config.toml
model = "audio frame classifier"
dataset = "synthesized solo parts of chorales (CocoChorales)"
train_examples = 39062
n_mels = 40
hop_length = 160
input = "log_mel"
spec_augment = false
win_length = 400
num_classes = 73
output_stride = 4
arch = "conformer"
norm = "rmsnorm"
activation = "gelu"
mlp_ratio = 4
head_dim = 64
fused_qkv = true
qk_norm = false
inner_norm = false
moe = "top_k"
drop_path = 0.15
num_experts = 8
moe_every = 2
expert_mlp_ratio = 1
experts_per_token = 2
shared_expert = false
subsampling = 4
layers = 8
width = 160
positions = "learned"
kernel_size = 9
residual_init = "none"
optimizer = "adamw"
lr = 0.0011
beta1 = 0.95
beta2 = 0.99
eps = 1e-06
grad_clip = 1.0
cautious_weight_decay = true
steps = 17100
batch_size = 128
epochs = 56.0
lr_schedule = "cosine"
final_lr_fraction = 0
warmup_steps = 510
weight_decay = 0.1
Rows from block 2, named by matrix and row number. Each number is 500 + 40 x the weight over the matrix's rms, rounded and kept within 0 to 999. All counts start at 0. Numbers have three digits each.
# pw2: conv module project (model.blocks.2.conv.pw2.weight, 160x160), inputs 0-159
pw2.25:549454473518445478484483515524503414463558528482518435485407564467507531492570498489516427471508491443400481541556493456475505503466465445510536603531549523472518516488516502531523461500500449502506493540443477558471460479546441498550438510512563491476479521493462563506481441484508409554488525520470595515491478513513412573520438491488500528459466519479531523517464515511520469446467506456524480397512464446559488396476536518453504399540492526550483464487511513510512530503591464
pw2.26:482502548542487524557512483565538568556452503534531501397547493486501481482462531457527529464568528508483440530469549544479484452462465458443537492495485467481439522499526500492516517554504509513488481493522550474520476550506418489533602550433506473556561451431518486531515547428550577619452504490544464504501459435509527524530522491461508518527469547487564466476528515507484466567496525549456491543547488443477510519527543544516525544474520526539515500545517413460483472579519533
pw2.27:548470451495523452479425550456465487466451586399466495562537494385496453473501555450559504488491479536587538479481504435563567489508481509511499488469496519527465572466388539514459495507467461503549508434485457479533554486552506567454426438470557554513412463513475508496494424412553451488560538478506549463418456464475506546539529464464558444564478535470496586486455542544506485541536520495500557481472479500529474500570456497451566531472484530458482527512521590519474473403512440
pw2.28:501535498474442497514466557462494472496449443462522508510589512401433520501513466473472526500426534494511465491465501442531482530502488494446458552529496535492519526485475479488493555434467486558538475498491536528470445499536425593492511507527484522463500500533493496506457436483532508493545556506442541483513516520534503454439471499459492516543529496515463519533495474526461404526494469444469484522558534477484506568443481490488430390426477466508495504485473520464439531497504458
pw2.29:538527454521517507564463468480517541525556511449497510494477555507523532515502505514435525486496505445463537529517484518499519511468507493423437613457440475462540462527430445534537483481473406450581579516505443523505497574559484461511481542504531516485461471518499517525529407445440484558486471561500478513529520518584494514536499584535476464463532480470492483466517563434546560504494398465452493494482490426486480428511512533484486493449452598428515520514468566522509451532468440
pw2.30:529530505482430480517480420530482505500492465552445470523481511508473554557418451436497510463472467476375524514467528514506515522502495479480401554513499509505458422518514427569505515451499519551525558470494581485500501460477506510487626514481450505453506522447420496472563522558528552509501481522569502464582530467440521465509622517485483473522589489506523465487534451504505480474468504455501432555474481498525474492484495493527506553494505449476452531482485503555516459507513512
pw2.31:465489450547447508496472547568497509493405450498572470491447505497527571460462463603473496519436479558496470557512489521577472505461494560503546529473507540497466473574494545427497448462475391469507553502426511423499436533538575436548450534552484554542535490576547491505517510514505474550443510463478442563434468523476484504507439438552507498530506481460572464504521469460540401561488492460532580502591504408544519533467483505524486500519523467563601531497425537501512538493490521
pw2.32:491504527475513547470488557495512554499474491517502474586525481437483509418435479528447518511512468525516529558481437469523482438477437492519534486532471425470489464604523569552533447540559532565489499501586424493455542475529415492468490473489547497495470539506555498555487527493469523538472407472409500509474443485534501525479504501514496403549483512517541511509540525521530500490443505449486492479485478534469500520489441522421549481513494504468544496488589515519505445419541499
pw2.33:540463494505477453500525472497474538540470496442470535457514524516507470593542489460581533480514537437498475522534593462501532515450517445525435481578487492445591490469503475527520479468346430465543447508479532517497542519448549427530485543495477538533525459533431500501504458473464548550489507492563543480512564509498494539521507534509518556517540427540536476510510500470569519444491499468477415537553447542568474450481550517461447524412545542455477522527510487587484507493489520
pw2.34:584541466517518490512518447508511500565584517423433516453507440475501486439456456470477516500530470482466520493509475431463482489478493446436502528534423422508478551457500467539598520484574435528547464499497513533414451461389479466488527483529493475516497454511471419500512503563514496645503482520508613542519464508515450480584514448540509536466545413488497547540501505459586457489543442355505505473506580470399442559423422530497500507571483485538528486458522479434484473575572484
pw2.35:425521517498483517571504502491477506618537537472422493486510537434431436460438583515489463507550503517476558505552525528479450475497463472490460539537505430478465530524550496521521567542526521520523534558503489457500505501473422522507504543498518408408467512506458462494574517579466451539555372469506527489493428545507499474534561577489529466491507537507480493503552500520526572544519509524482485573459496505470509528544496490442545490491453533529488476553547536477562521552489513
pw2.36:462530523530517574555493481550452560524438440567483426547454415502464483403432538527461561472497489453497515569546527558501493482496577524436510479445436490509497535514547493510535516509536539505535544537546486516444538484418500470521531547443557511492498496472561401522531553549486551568477508451438596489515364563466473544572462479516418522510519491531438501510531538525450511472548483415455475597443497523513512574504486475557485439587498549536528461472456535449533473494410525
pw2.37:438553483448533516544558525428453449463531494457537479517488499517471482566442566518494518442481549427504490526498499473471487429467441452490486487452512523490513528489454449525468463488522532511492454461487537496393495541500535494483443468453537529513511439440466472534513497548497538506498433557482538545468586474480488417535480520549480474482512505550550497477510513446490482451434504564555492474528532544479501554483508477513523492503483527508556503493503497535435445553509491
pw2.38:485536463528569506499471520479488540570545472529401523473479481487399469540492559517539512487547506493432517587436453521451485532520484463527485503509523555529523494525514501544556539516548541496499530536482477470526458499488511520551499496532475534481480490506434539500539546649389556523504507576511320532490571449513554528543468495485481489527536441521471466503572447467530522454525515523533594460488473549462512434462512500531532532505469515536523520487472485498526490453439481
pw2.39:486511478465451513516530531498462408530467527506559502502461538451417469516441446496483491517543590514405481480512492438517470517478468493522465483493505457498465486571435472502528534544508485507456572441526568505509511579538461518509527435478489524466513469410497471444506511489572526483455566495496420547514476418447489528459440467479435479510451490512484505486515466447535450445497479532525500467431486546483498535566468498530466425508521491637549595484434503473469564461465503
pw2.40:495476474518466528432499434502569529536512481440505494463464468543606543502521466483526474533499426521532496526530502523530508537486458505476517479509482463538509494444530529386505521554551462480544465512491432558581520465432568453464561488469455456572586523504471598526507462452480505445427464447487478424492456487577512467494485492537581498490507511400440450455499550512429485540494509487513459547496548548492544434527484492539541564468509497486533496551493505471526512514454546
pw2.41:551477438512476535458486452524483471440480524488488548459516504555542539481508509575497501575498457488504507505522537473487457537551597579470532450484526490481461486468482515491535553481465502449546496476574493562509433547497538468512554504436472496573585521553507470499554491400530495466437541516520472529505526504523534512492461561522515480489537550473523497544483543538482473569504481479509499499510466432527518582525472449445494478527491424520472504514484543562551508492511536
pw2.42:463494453466473368511469485507457490461536466552466565488496582463478473536534508519512540528548508525473531428530519570478474473502535506544455443472469523524471490539486441583485545515466504488518526441493493486516503482502466486448435505469480485493507511458413501514560471482485474420446480569455357495528469499534545494479435543543444488428480468503507480519468519466451494400487519550521418487498534519512522488500525493469523541509486481476493507538476506527497480449482462
pw2.43:514510407528449476465455458505516472498474611408510472502506476461513509483409551502484473357490542521544498483472453527463489481546559532498468549477531513479467451490521567465494486522553460483494529445480449509486455453567532561501530456516547468524494484520538571411491466397434480450504518501491486504480414508428497476510526514463471436557473491447505484453474546552459486550451491495499522506483513563443477521504467514520512453441452523422516485477498553465500479505485488
pw2.44:520518534465547525486527572485475502495534616480563508466469517538480574472435540536518500469446583497553548495493544419512545592519454519462398479519573453524482569508445488427540451474461368512595465553506484480546559484562562467505450523579541498502499493570475507534422480415477531534479487555544541519491553518523477479541520497522476506506457454453492519521546491575464567471517518474484472552537480550475423529467500501510485473544515516451455460533515406532493503474514445
pw2.45:528516535427518562415535465523519484492474457508493502489535523458544521494516437510521495482457501587571538499471468484443473548519419486531511446495529519562485507506527524521479542511521511487535496521511505480508501521551508487522430495539511452460451513521572530487500471468484506416498533526535434543475486455504442481497508472526571536591444510443516453518470560549472522570522580541435499502532468470518488568533502484513475539500501507509423503485512493560528527443513487
pw2.46:504463466428505553429457495506446511467401510461458509535477480544532520464479430549531499478431488518472468508489545511503529474450466518463557460536499497469447497494480548511515507509500539511471512498547591513437452533445563566511504450452494471500494548484480440452492509477475466549482560452498542505559403483497416445479417453448531507564484524470505466560477488483549461526597406467478538507452512455431509537531490522485498529511488526500552475507532517427501457499460529
pw2.47:487502536443499457498537544458469503531560525453527412477537441475490518481538481436465525524501514623528522472510557441425487531490452445546483512487474459548555534460483481475508559530471459517554499436476525516503461543410461471501504441449531536503501492472467510545535532477540461548544502532498565514458424503465460540533564441521532525548512448493534535496506504496533515440420470553550536409495536535466504510537482467506480524517541468507429454429534499467481490528470480
pw2.48:536487472486469524537510556482498536517548506508520462549540472454498539460462511528438520435470500498497442521516532426492437483445432442565523566474498531456522534495486470513514506510550446497496483529445484480474428523458530501510444475487498504540489488542539456504562491588440482541464546548550573548494479515511449494466509440501522506529538441566545487580546477425654446503495461461510543504501555519447519407468497553539474493496467461505542549479481523532525476547495463
pw2.49:555524516462458454481491483542552484464502488573528502441442466617450552543530476575502486571527478499473425573496524549522524504452550515539533450512494472482563444537504541486533553478497556436498498514526497433432537505473481482498449482445431545525514529419444470520509579550553508523458525496418497523490411523492507502519521497488518576479529445544482511459484497458557477493465460503518492486542464526515501509527451478522417448542503497582465550485495489470540531500460594
pw2.50:529505440480445524463443507540519522456560488464498479524514505484505493454564486530485487444504440459494455543504634469536450531436511465469490475532508547472518565414509457508516585504522485453498540496508512520485444511425482487542537486483494510565540538530498480499516494476509552475496537566504548513443500473547510514556522483487463520481502487565475518585462507491474510498497514515509520475473532576482548504496527490529541448441473506525511458477540518435532512537502558
pw2.51:429419533429543457512472475514477517410454455494475505474565548568428475529399539477552512483464534493512427559420487508524499549527487474497453431448428565470520463504491450494453494479485576478500433473530484521435493436550521468452488422520524507512487490396467555551528494503488521464513485497500487477481494476506458486528515505534521512424539476485520422484541443501432523474505557483524505408557563480496457431513466567475511532518457432518507514517464455445448499489453472
pw2.52:491507550512549446532516404459389572502570501468413448507471521410531547530561515483512523479450480471564514548483486432518498549516533492475518583533500404550568555445506476512544450496486411493604485558490505472503481479493552472513417543469521481468462519446510466505486495562539536546491463511450661480470442530485474492507507489503522492509475490475527507501468495517490505457460502509461460484471486497491541438406459449572478493573479491527525504476468511466575474512507488
pw2.53:509522473524510511571510483476435482451538545455564525506505547528483491608526533539597526463559498532482410512504537474432482501520517522494472594494477511534503505457468444452512444471478474514533523494466607507415495548500494479478496482522549553465546443479435455466482445508589516577487582488559607509537471545519531482454556471537495572552459497512460533538539527504574449464521412394515487512495499471519514528490544464505482505506435515509580563465444440513501518490438460
pw2.54:449468505505451559458496481558506478463531499478465452428467466477545514398525519479483506491475500499572565558453498524508513464475541509481493482518500489498523436537487539487450543535584564509467512446495544542503571531399481491482548531476526455486580532491513564440508530497505525521553488499494542486566397509557544546452545498464517492555533554494419544508483566571500578562485496422525429502464475444534466511496473550506486540523536505492528434502534459458528500523511498
pw2.55:549545547532433552531526550490515518515471507516515484488506516516517472496518473496466459479527480540496496533469476499475504494457548623575603483515452540479553484537533483476575498485511414456536568525479548583530463532505530524524540558511500543505518456501528492519438478489469476571496559507504494513479476472545533455479469473490469535615480536472458461507450425422527437541526440449483507522465484440504628539503540511514509466472515462458534518490492505593532479527448505
pw2.56:480531443460452445498524529465469529521546483505488522454506511424499474484480481534468487524503449424425499433487473443507540517484536423508524563466549497487483474521441455493485525454506479465474560453517527427507492451466473453478512521507451498414463468465432516482504422621447525403444470513514438525509448516467508436399490505480475465476506449443446469522509460476483465494511548515532582501497473437477526397505510511521571461500446518529469519486455450465485452509562504
pw2.57:557437498526509508509489534543507464573397565483558511594518468526594519515588464440508540506517470501515493520526535500560507479581559580415413518533544503518473571486501529560453516482424433502479466514530337560531513505537467552398575519505515521556446546548460499451516478404606556495522487569431509495535504499471498430505521554480488457503481583555503535440496521507444515491537498482446362579460442548582503549551520462539518471476522497480432479499530567518550471570521472
pw2.58:572455482500521505466472540577488516531421499503547421556451543487607554473493502515510543458493477542558474459519487470526527510506519490574524502519583489511469465526513515475426531493497512530492490495523535514601494569545468514512597515516464518518510456604510509473524467419455458427514526472456477572482451515538493521437436514466565486452533515532498467514442495434415559545443567580511516538455440484535533555515498441464521477492546398481468476588478511455521501546568519
pw2.59:516491520473464497541493457392500551528489483449555460511500499494438488518468495510518506478496465496509514530552522543455524562459459505472515467504531461479482490470516483463435550474500483448508489532512486542514495488417492535472582464481499473526527512507501468444534476463513584529469442455517501479563505505538491454503505534560512508443478546500482512538521569548519495535483506500551486506510421650561487542499532507538510505555555498521514533471493477497486504561475457
pw2.60:467478506448510543438472573421527405475467525514461525515476459557439500529373504479500563494492505566484501499461529557542520513529562520433510418508519529494464528512531544467523434469573524512485499514551535440498512487578525520507499433543484501462493500481517534489535519490485465545491515459463507474488506421508501457504515505496500454400528523524551472528507455504497477523487472535495530499531493519499449482526484503489560541495561525529491518461494410510518489520492454
pw2.61:490495484496445511501482551551506561543612529545458500493498472398440508510494486478459543508545506456423528500525564506512511497505447533610439540505556541471467408476496576428461525455577520583537532476525511494496534499443516504518485521543471464446505472515417553453566523551384473504520494535567398514482514535441556553534491498542543516510592460499443545561516510442516486507479505499462565509511514591533477428489564563510541500407485585498473515518481493501472494522506447
pw2.62:495430478556525477500478514509515473544488544526571523498442564496521551497446579520556549466533463487516516485542507485514435531464425469478567565473464495575541555502495474513497461459491504554557491458460414523505458546488444569523506514457528501502487449530498559557504480552487533523545591446487619496454512500465444459462517458512496520422462515523506534507524469480491505498519486531517521499491497524456516518469516450461456437521466590433488588603474488539468479542488466
pw2.63:516485573521506471534530497436468540540574491554488512525517584550499525562454500489518509551476596524528458570490570575528491534498534463502507474515428532480525486500578521558445522510507502496468537509490523455514517490541482546521506532459492576563568542510504539503533489483455558506510498488547490500561562556504544507490505567549470531474552529554540483515532474487484505532516496495509512445494541509486474487540471556511489551433490491456545488507502537537462453461471512
pw2.64:478468539492568437497498564495465533451535490588542495515474510563502542561590525419489477510436527470446507557485498542501546565522484512522488481520528455506499559508546528521481476452431509499506410564524535470503484508479495467531498529501512470541523461550485552488566545495564509475532501464505504503470529506491525503538521474478467501519461484450540515544487446480476497426539505541542515522625495573526469472505470411473515519435540484543509494494512495529554526443497496
pw2.65:484538436554506506528539513506469470465531505560470541518503471561471545477466506508480479531502401415470485496516449481411460471504562533531548503459547504537552495506501493471550511549472598452383558451476397446497494509494540528497504549529465441555488438534489539529520435521475540460464460506478454513495474555517515529496416459525486526467450538403471473462435507530460511486447521526549466490504461465523486483538534457498434506495457492503497491545504536593538512436460491
pw2.66:509520549479493468528400520550523457492516459399497530490526549503525513535493546561585475476536522492571509464517494430510472431567495519485515519518538533533577534505449485522543375508469525449468455478481469523486497451522493503455417501514567506544492476557461529476492458497451469505481478507604524493508589530438546481519506520566507488507478500442486534495497537463505434438500491458511509489430480464460528449515422497424462416496443522491494554439424537446517501445534477
pw2.67:440445439535514446474475409521513397479422441518536484505464513447478433421457469486511450508557480453420498465536472512535490522541584431520470420421508519426458446463447575472498490412493546474473450521501512476559495479576432528405436430517439461492486499418459456516486484423503521417508475509449305490496546483466450486511485447446492438472486458503508512447456470506420514491518532500463428448509496501491433484484537532474505454375426520446469451490463477477451488446494503
pw2.68:504503444466469521450517546437485564421585508543535534454550484527371404518483570469512503523533533470458502527518437440512523503501518521457495492493464521457514554462444471582517522555468512489457433469495491485448509487481401503511528522502493521499461459376433508499494578618550534528494499485408496499469546537412494434488479506526408517494482468566510547581530502484458370493516465493493505490487545531424521483506519521536467452459478500488507522475470502483499492454465484
pw2.69:534539478516452520573535517519477555614465504500535541484501562513565559455491411518557460486511551478519489476436510489487539511464521498496542503437514470496509491518430500479532557490539481502499533433472511496487501569432471521554604498576469551556508446568500504442466490487570476572498465511499587490466469434575519482488428387429508554446511530462569501517472512480490467527544506503515520559486484494562513564533496518491445453550540573540565496492511484518446533567556543
pw2.70:523549493479522518569510501413498477445525425478478510517479454488503487528453550524489489551514484452450496545496504630480475486495450529427496458583557432452519536444515475575508488533591549483469528535452458523472551528440475567519444434515490470493563547446522478520483515575497508413505473456509494479557520484472465521519504587506459497455531486497417514509569514550492545452458515476498550550415548499509525508484477581508535517569499504566503440509517461471511499517487504
pw2.71:471525527526468486538506448475445532587486437442438464487495474491465539520438500561469446455460522457442457476482524497545450538432510426476592485490446470440445503499514486446496587529536528505580482528490552488457470513388522491507494499506478539502547455439479490543533506511393496533479618504602487455505456453526455552453524548500542498521568440483465509506495509523541534494533530439493526542465475501469516480477434477498425531551428502494576457526451454510551467655464559
pw2.72:460522493441505523481418479447509519427547531510507519497552444479502468553467565497563522462489561493483498539448557445529430509484473494532510466514470487468570593477566477463474483526444550506513495435445598507460516563631441570501395446453506513530433504485481447606515511516566528529578496503461503460411593474512506478503501581475478504503527493510486553530557422431417531492509451572469467510492504479532504482460446558450481544446511492498465541505501515484419489412486511
pw2.73:477498474416513501528514492524527553511499455561559503390511474454500466437437443473471487524446572538539416502467496528540522522517524487574501466483505483489493436533450553515501556463533614473489496536516540458509505479501444476506487448553417491489478483424437518479470535496523515472500482441540454478502541484455419503471490444473479498504579532418484468533499510500491528480549508498487526511544503532522446522520445532495486549434522485544494516425535378492463510475535541
pw2.74:500439491570570472503474521517457460498552575538590501469519556544495493591483548449530538384441502497458513448500426448448495502522547529468487575508524522451505498471425481490522434487459424446484489507528523588541467479519534426491487566508505566492493449509511484513551503496539493584419517511475486510519515574482503421549545514466422495480473428570501491511471460452523479427446440528500519474520439557534522447483523441510584434496494495495491534465481537503576483492505508
pw2.75:494479536545507498573509505478477525489452508582509476490536455491494513490438572504455456484525488532516527476456542475509483437529474529462414506490512454532491420543466556471450429538594470568483497443532459421552577445461509498532514471516517505502498517495517510481463541520522466483549496546435453506535529541579528484522461546457480498521525525527561518436488529481495501489475504483486537517439527511492513535481503521531475541404589537480476468483486530454577527478461490
pw2.76:459509498455567460539455481503506488415536517565437413504488543511425485510500543453467555541446558495391521522520497441525550544538453459528457578482506455447615515617508443522529546482551517439508486492449466411462488482559457533498429515404492520462549504453526442530505446570483449469477509481474496538493510501531451501454542479510485530505589494485519401490533444495442478352487558519529556486533519433537422460434476500500486510478494486530449497487491468462432449424511437
pw2.77:518448513541517580520495476533499501482547480514535469519489535479497477386486508541554505428496527507473545463517501534537449505491446495520640486544483532545422440549526479536521592535510466557565525488557496511551465453476441460559488481473461491495488471503494487462531501508408511521461484479442553475524309520399506573480489496533522497447473510489496484539508475538479519551512527489500491444558426520563582569554517536513466546529505482503535408428448500502543487499539547
pw2.78:529522449557547517482478495572498466516515515559592497524552396494523449492589492472534570510481529549510506485510510396473507505509512512458485507513503544512482557476480484506476507544482539494528467534548526540557482577564399489542462506471537471487517488531474516426518534391491518479453495545491578491473435489495444480483576520445513505505491522537506532506549472528477539560572463499453418550555576549501472576537519426506498466506505465489544470524466517501530502506482518
pw2.79:536507563470472472484590501506430496491513519521513461524533521507493482478449457469483476577488527607493476459501469492438539477520489533575548481517507547499499489556511467552544556479549580519487515514512484430452500518536409503434503517531498513467514451463532531475504461608568511449504566467470480559482458472533518475501554545459526561516548485486509455533456514466559476507465556529511565424461508473477484634502441484466488534451580472597503494493494473461442454489432529
pw2.80:533491453559479498424523494621486466479489504580528550509489456559562476480508485485469550557525477563582519469519467554466566432534500539456549469476431514563512491511455473524492500495502543482504511550464446515493472487474508445461478481526464498459498505465568493495500523497548416553489487516500492487520482515481548536490470510460521508459483490530469462534509512548412504535613536498513567484502531423544525574566501497560533497519482453499531491431480427535463550490524492
pw2.81:528523516552497483540526604554502633514607485592509506448527466597443509509506480531526489548570403516496457571456472554521531449448563496566502545569491495561548412560521487577492506548470482497466544517520533500468517596501514493497558523489495508552592450500539485550585549500555523506468527466497469541483532578599518516530544493532445485448519531539574388535466497528548532505439533550544502441454410527558592467505493522604449561540501463548504545472497502555503513453524538
pw2.82:477504481552494456531491506516515509479529521526538488475495509455428492539522423501519549494572564414450538541495512462529451536523538575500476502549509513499544526525436477550503510557474563433448512497475440532551504464607462522536444593495470496474483515487451439514519533472525553424497488527565470618506543598448487519484473433531499523486526506566473550512492476564487492519471536526491475539510461548551513467490568476528496520534488455544483565519538558485566497497534498
pw2.83:497502481483457495537466541517437464495496477520495500484526479484439518485425601510446476510499560434435459468480471453467498499480575553473501452508473503436465450491483529530598566514554541440479527426486515482467548493536414581456513451544487508452505517456512563475532553519520502478491464505439457512479498475540503470527486549466410467480493520523493535466453443468473461501493494554477472461515520541447519509540486517435480473489477471548521541482539520461478542576535518
pw2.84:461501482491489505464519517551488543483604493468494490511466529490471553549522469463503494536488480511439495570456451425504545509522492500513438641518479505534554487562518488519493488504417460459521580532472547460464495469493516480488428563431503534531506482533546469459496420630509468502445424466467533560502449571495457508458559431454528509485510468579483554531515463472474521429506516518526499471525544482551537423452509519465526467522522459542521459482475473550446506506538531
pw2.85:521491440512504521509494493578462575574607481479441444463436430427495517496507519536507483560520498485492560528535508476459524542492564452506503593528522495554542506577514521480504547459478517486501510570466492532562463574550475439513504537491487435437495458485515463495455454514459479598410485508483584513460403538527458437545525435455513547546500467488520539481514409514506502481539518502546517527460498546496502504431541467505535370576434513549488479556482467554488478493548544
pw2.86:470497545502517538507502519465530437484397509513634484474548467504561505447528473541539502449469500542606521502458457543512504512525559517446470483491512482555487559494498519505487499508425491528501466531525481551607492537506517499482561494515557546513532474537484536481432504364549474516486509536448504506472528488467436520446461513453526476569484531441521521487491516554471474523518507521407453495576434486455538616579477495489419520458501490485471477577510507507474510455521511
pw2.87:518531508471487482390393461457528531511536518458540542445560486541499468453469558543477549473447524439570494512476422456453514459579531449509554474389488439454511540404391504479515522514452569517574461505516495510505465443513461518491471447462472502500403452489477476525429484449478505498508465454430533436428479450494455433501476493514420450449496459514493510524495460442505518486498479487512542468486436500439445483506446488469560462479438587497495468494441432400533421505446433
pw2.88:521502522496501517481516493511513528524515480487461448526509475596499512483442481533519530566470482536556551559509537544488539485576517558534551481488456461539480519484509527529571548508507589518511458515537517504476517474406419547493502439507498461524536441471501486562502515572521500555507505472461508462434406526498466503508514478532481510491518523524532464516466507518523510489503512544478498476505470468491543609518456561491495516610483452451507496518554448549531555499447544
pw2.89:509532558548457457471558423514471503509497517487476457466498504496448575426556463464415472478449506438465455493568525479475513476482490536539537495476484490532443504544488527525473519539498438529477502526487504503462467469491512468481499460559496449518512436516538450556454470492497477541480492514489524468511412472514501536521554519471505504527478540498535485565539496454539467524463476493475452564494517503535547476478509447460493523580536456561473500493491455536463487518490588
pw2.90:469493516491513468496490574469541444600529550486480498439539485556493507475514525461477577493481489557498502490461515453565549531495464533451490605550478518519553492542515477518465522530461445532445449458493518460539449460533450470488551516528520511452485441545483542505471470453544511508497528517507545520507490583492460514478516532471570453515498460511528530542497458501464517553485516530488522526535499487465495481505542518456451480549508537493539482464518464497510534474523496
pw2.91:550512548529543469398538589498456520543549532493510500542452523523537524511508477504562472461515412472616507475506557456562522531548505535564467527527493456540593482508435476449525522451491542451507473533570469497527486483566559469510466485501494476527500527542525501564478467476440447481555502579566423492503636551544525457524495493560522475480536419558472505473542462472494494494506493531552473512498496505506493407501491528546500496455493514481518520472525559530540567518488515
pw2.92:441438472511505507517426437454480436512459519479466490483511459549458525469450528469500479530485484473466475556527547458527482533491494545464474539454474499430502457519533504483545532536487482552540497467524497426503493412510501554482508504542501518536455531449454487531490448554558536566453464431392524453492507420457490482427509492448415507467479482505448501544506511495460492500515486436492523520505501490496512488438490487482499555459551501493540501528497467446504482552543521
pw2.93:499525489497440568532471512467406471516428482424482457484489485501555550482503494467474496504456491501545475486490543474477492555528565494462516531534444526554572603455496520494550520472528481399546447508511485570556567549536502545511501478505553523540458508522508446487485422353525506480478530599507481467471525553446508518497494486489493485532478519495543525473499508419474495557491476529457456581530493499512572543480504505521508494508522476548432438489473545527526500472497451
pw2.94:479518484454484494470495499521498532568516442478428480495481453387450513536505534490399482513537490524455561463572531480512524476480543524561438492447474555499483465534475446471451521529583579519526605464582590486479549522474489532465543504477434497510433486529468588480524454550418538476483459495494442538504485490472523536557527499471438494564468545499461518487513458518522514469540539568441534511510485520457493555575544596482413487460453508541537518473550492550468502517490538
pw2.95:470459552574527489552498510474479511509457527415508491536468492539494549515488511537497591523492460511511533438465488538505479489504416473565572514540535518525526458427542495509500540501450432556486538503473476503547487526521466520515517482524506477536434500513465489592491550464496461505528447468480544503511457520503484559575545537521536606488433540484486514445512477550492422488483433449532544427479503551467538542488503470456490550523566512459553471566472509552556510551479462
pw2.96:445543525517477590553567537455475571482527464478531480470528409573485461494473518509507542503556592527530551487531513600510434480508461535542539443564454493515536528486559480517562517529568486465495481550523471541491544556507587560559450510501535460485515566482496563519508615591532564519485533516580539485494512554525550443584566468546528527551557499467575514459549464533512513521514465500494596490548519579432490570512534573447514611532513473500523527480557483483537535545490509
pw2.97:530512485551516536498441492457471500540498498493497463520454514435517569435510483516496551482485497531475532514527479438528507446477528483465520539577470498485488519558443540469530522409506432528545498553543404532520461437523484516503507533486508471459455499501488480489481511382394520492540536545537459576590593505491464466465453550542462481527434460525495621479460534537477527531501586511521402479506486488517512535516482493496452489503512524484485492508490499534547479446523481
pw2.98:474602489463571496496493508365457527491595499449483474489563438512503417500481557454463535524516561448525521515526497504510476530542500484503517477513509522491526632472527498509531564563595539564506514563528470415437500496522535498461408530509486451437514514505520479582545511543491523542543416514533533468458586460467496472497464499486507543531479488486460502503519497594461523439497548496506478490533513538430524492504532501452519512451501557518517436474479492496511518468531511
pw2.99:494466528517499498523496479595456379521444526515532475513468565535652519471542429528542498426490476526563447452455433519480467508538556529502563571479536567519487456444489472469520442516441426475554484559424488502531528506470573442463506522500521509562568505549473447521442391394464518521483574466460568512580493465533483494404451484504565435488495535485499536513472480531429459509441522491500513505440462486522492559481493497487444425501434494510518510553485568575544553554578513
pw2.100:529491538466513492440394525440465473519362507487485516547475494487531461519525611519489540515487627512593519508505515535401518540464507560505520476529469469520499538518491513499469422439473440526476487456504422558541484510500477464459444484540534463477501496549503478519426504485485501488502511502501466488514629405490524462486481599440516475475507471513486505428516526521430498518494475487499491490510521483453505501528534507510510429581493520481474525547471532467524506538427498
pw2.101:493467460523456471563444532474450501578459578424517548526540539507516521477526565457439509451516492548517463462506478425468515514521504557506470496484475502605511466542536420494483491517395378471464559484546476535596476549482460410477483541511461476536481509532447442498483489459474545522437544517466466551437505518444546468507505538381467533489477514503451538451518436408522467436557537465509489489475480486511507550539516480463488500504490529525479526503482516493522518509470528
pw2.102:550532523570467541534473502544497430483447509549574529498489540493488519506513456503516446526490426479460478383515426503518476521493469545489533557468533451460490484488486472473465497483476474551455505479515528477568453493460510472527542530486473458501530517538461538497504470442377480506482552512518446516525528482530498571495499477486496442459450504491495451455504449494459533527479448467476421478462460485533506479556463496538467504498621483532486538558591554538552548473506491
pw2.103:521503522548528540481437494466500496528397491509562554528563493555577521526520517540555544555493481460512520535521495578505503536475510497511578508524509442523563461593496539459495475492518505530512513422493492497495433447483522533520522491511550465505544500538429560513507464450536460539464488473519432482506443501482556543450557518472581532501502546484554489497439521543535455575464470547527508503505521437465547608525501498498534480526561516500483526511470523526553558499522537
pw2.104:511506534520446502491422486557553522496492477531503531509500470529551535548538561499527549532491498515509483477534561519551478528478500522465424556489434529499510520544504505490511479478407425538545505521538494606487461541500595514493501462570542560470503545479552488492484466423507525528470550495615529498518538547497503541513496514563496433503540521472565474497522563540508446543499463520452480510512525466542526475424552476483527576496493497530445508519479497540528491469551495
pw2.105:491488510518461532495475479512475472585489503521548474494496455510619464457574507528487474518506558508609536402506457476467520490531483467446540514473558448534447588479490491541492499509582575479534468559535508495545547485512468495534447490504544447528450472538493498446510494439441563468530423500533553468512434501454555524526485515519560509501439510466507555470598513537461526573554497549507533563550504489490535586530518508509531501572493529452434446447527515539595576543507448
pw2.106:393506437534553471447472509507459511486442494551550533486551490585547434490527525476495483518513512478528470509499502527512533478530532530458448465474422514491554491499455496514489439471439474477481512470524538497479497470529532547409458556542467540512433492500446452577500519521563523536475473535545470469486596465458476529462491551520426576499565476486487435436513439453498475392558512516529521515516598512478485467487525541473529566471547487510446556467479410479469494467515511
pw2.107:516517497488483517508523511511509508496477517621506461509519496560456542472447474405509508519504519490449484500484459546515479454387510452438486531503532469487555524530498454530540427547542491505435583414468524490459452504467552458503546465468474509421533490397465450532541478580531486575526530474481477465499569485512518446534510493465447555515549537537508495476451536482515429467556528513502496446460469511485514554512504511528417514457575534496436550430482581513519520514440507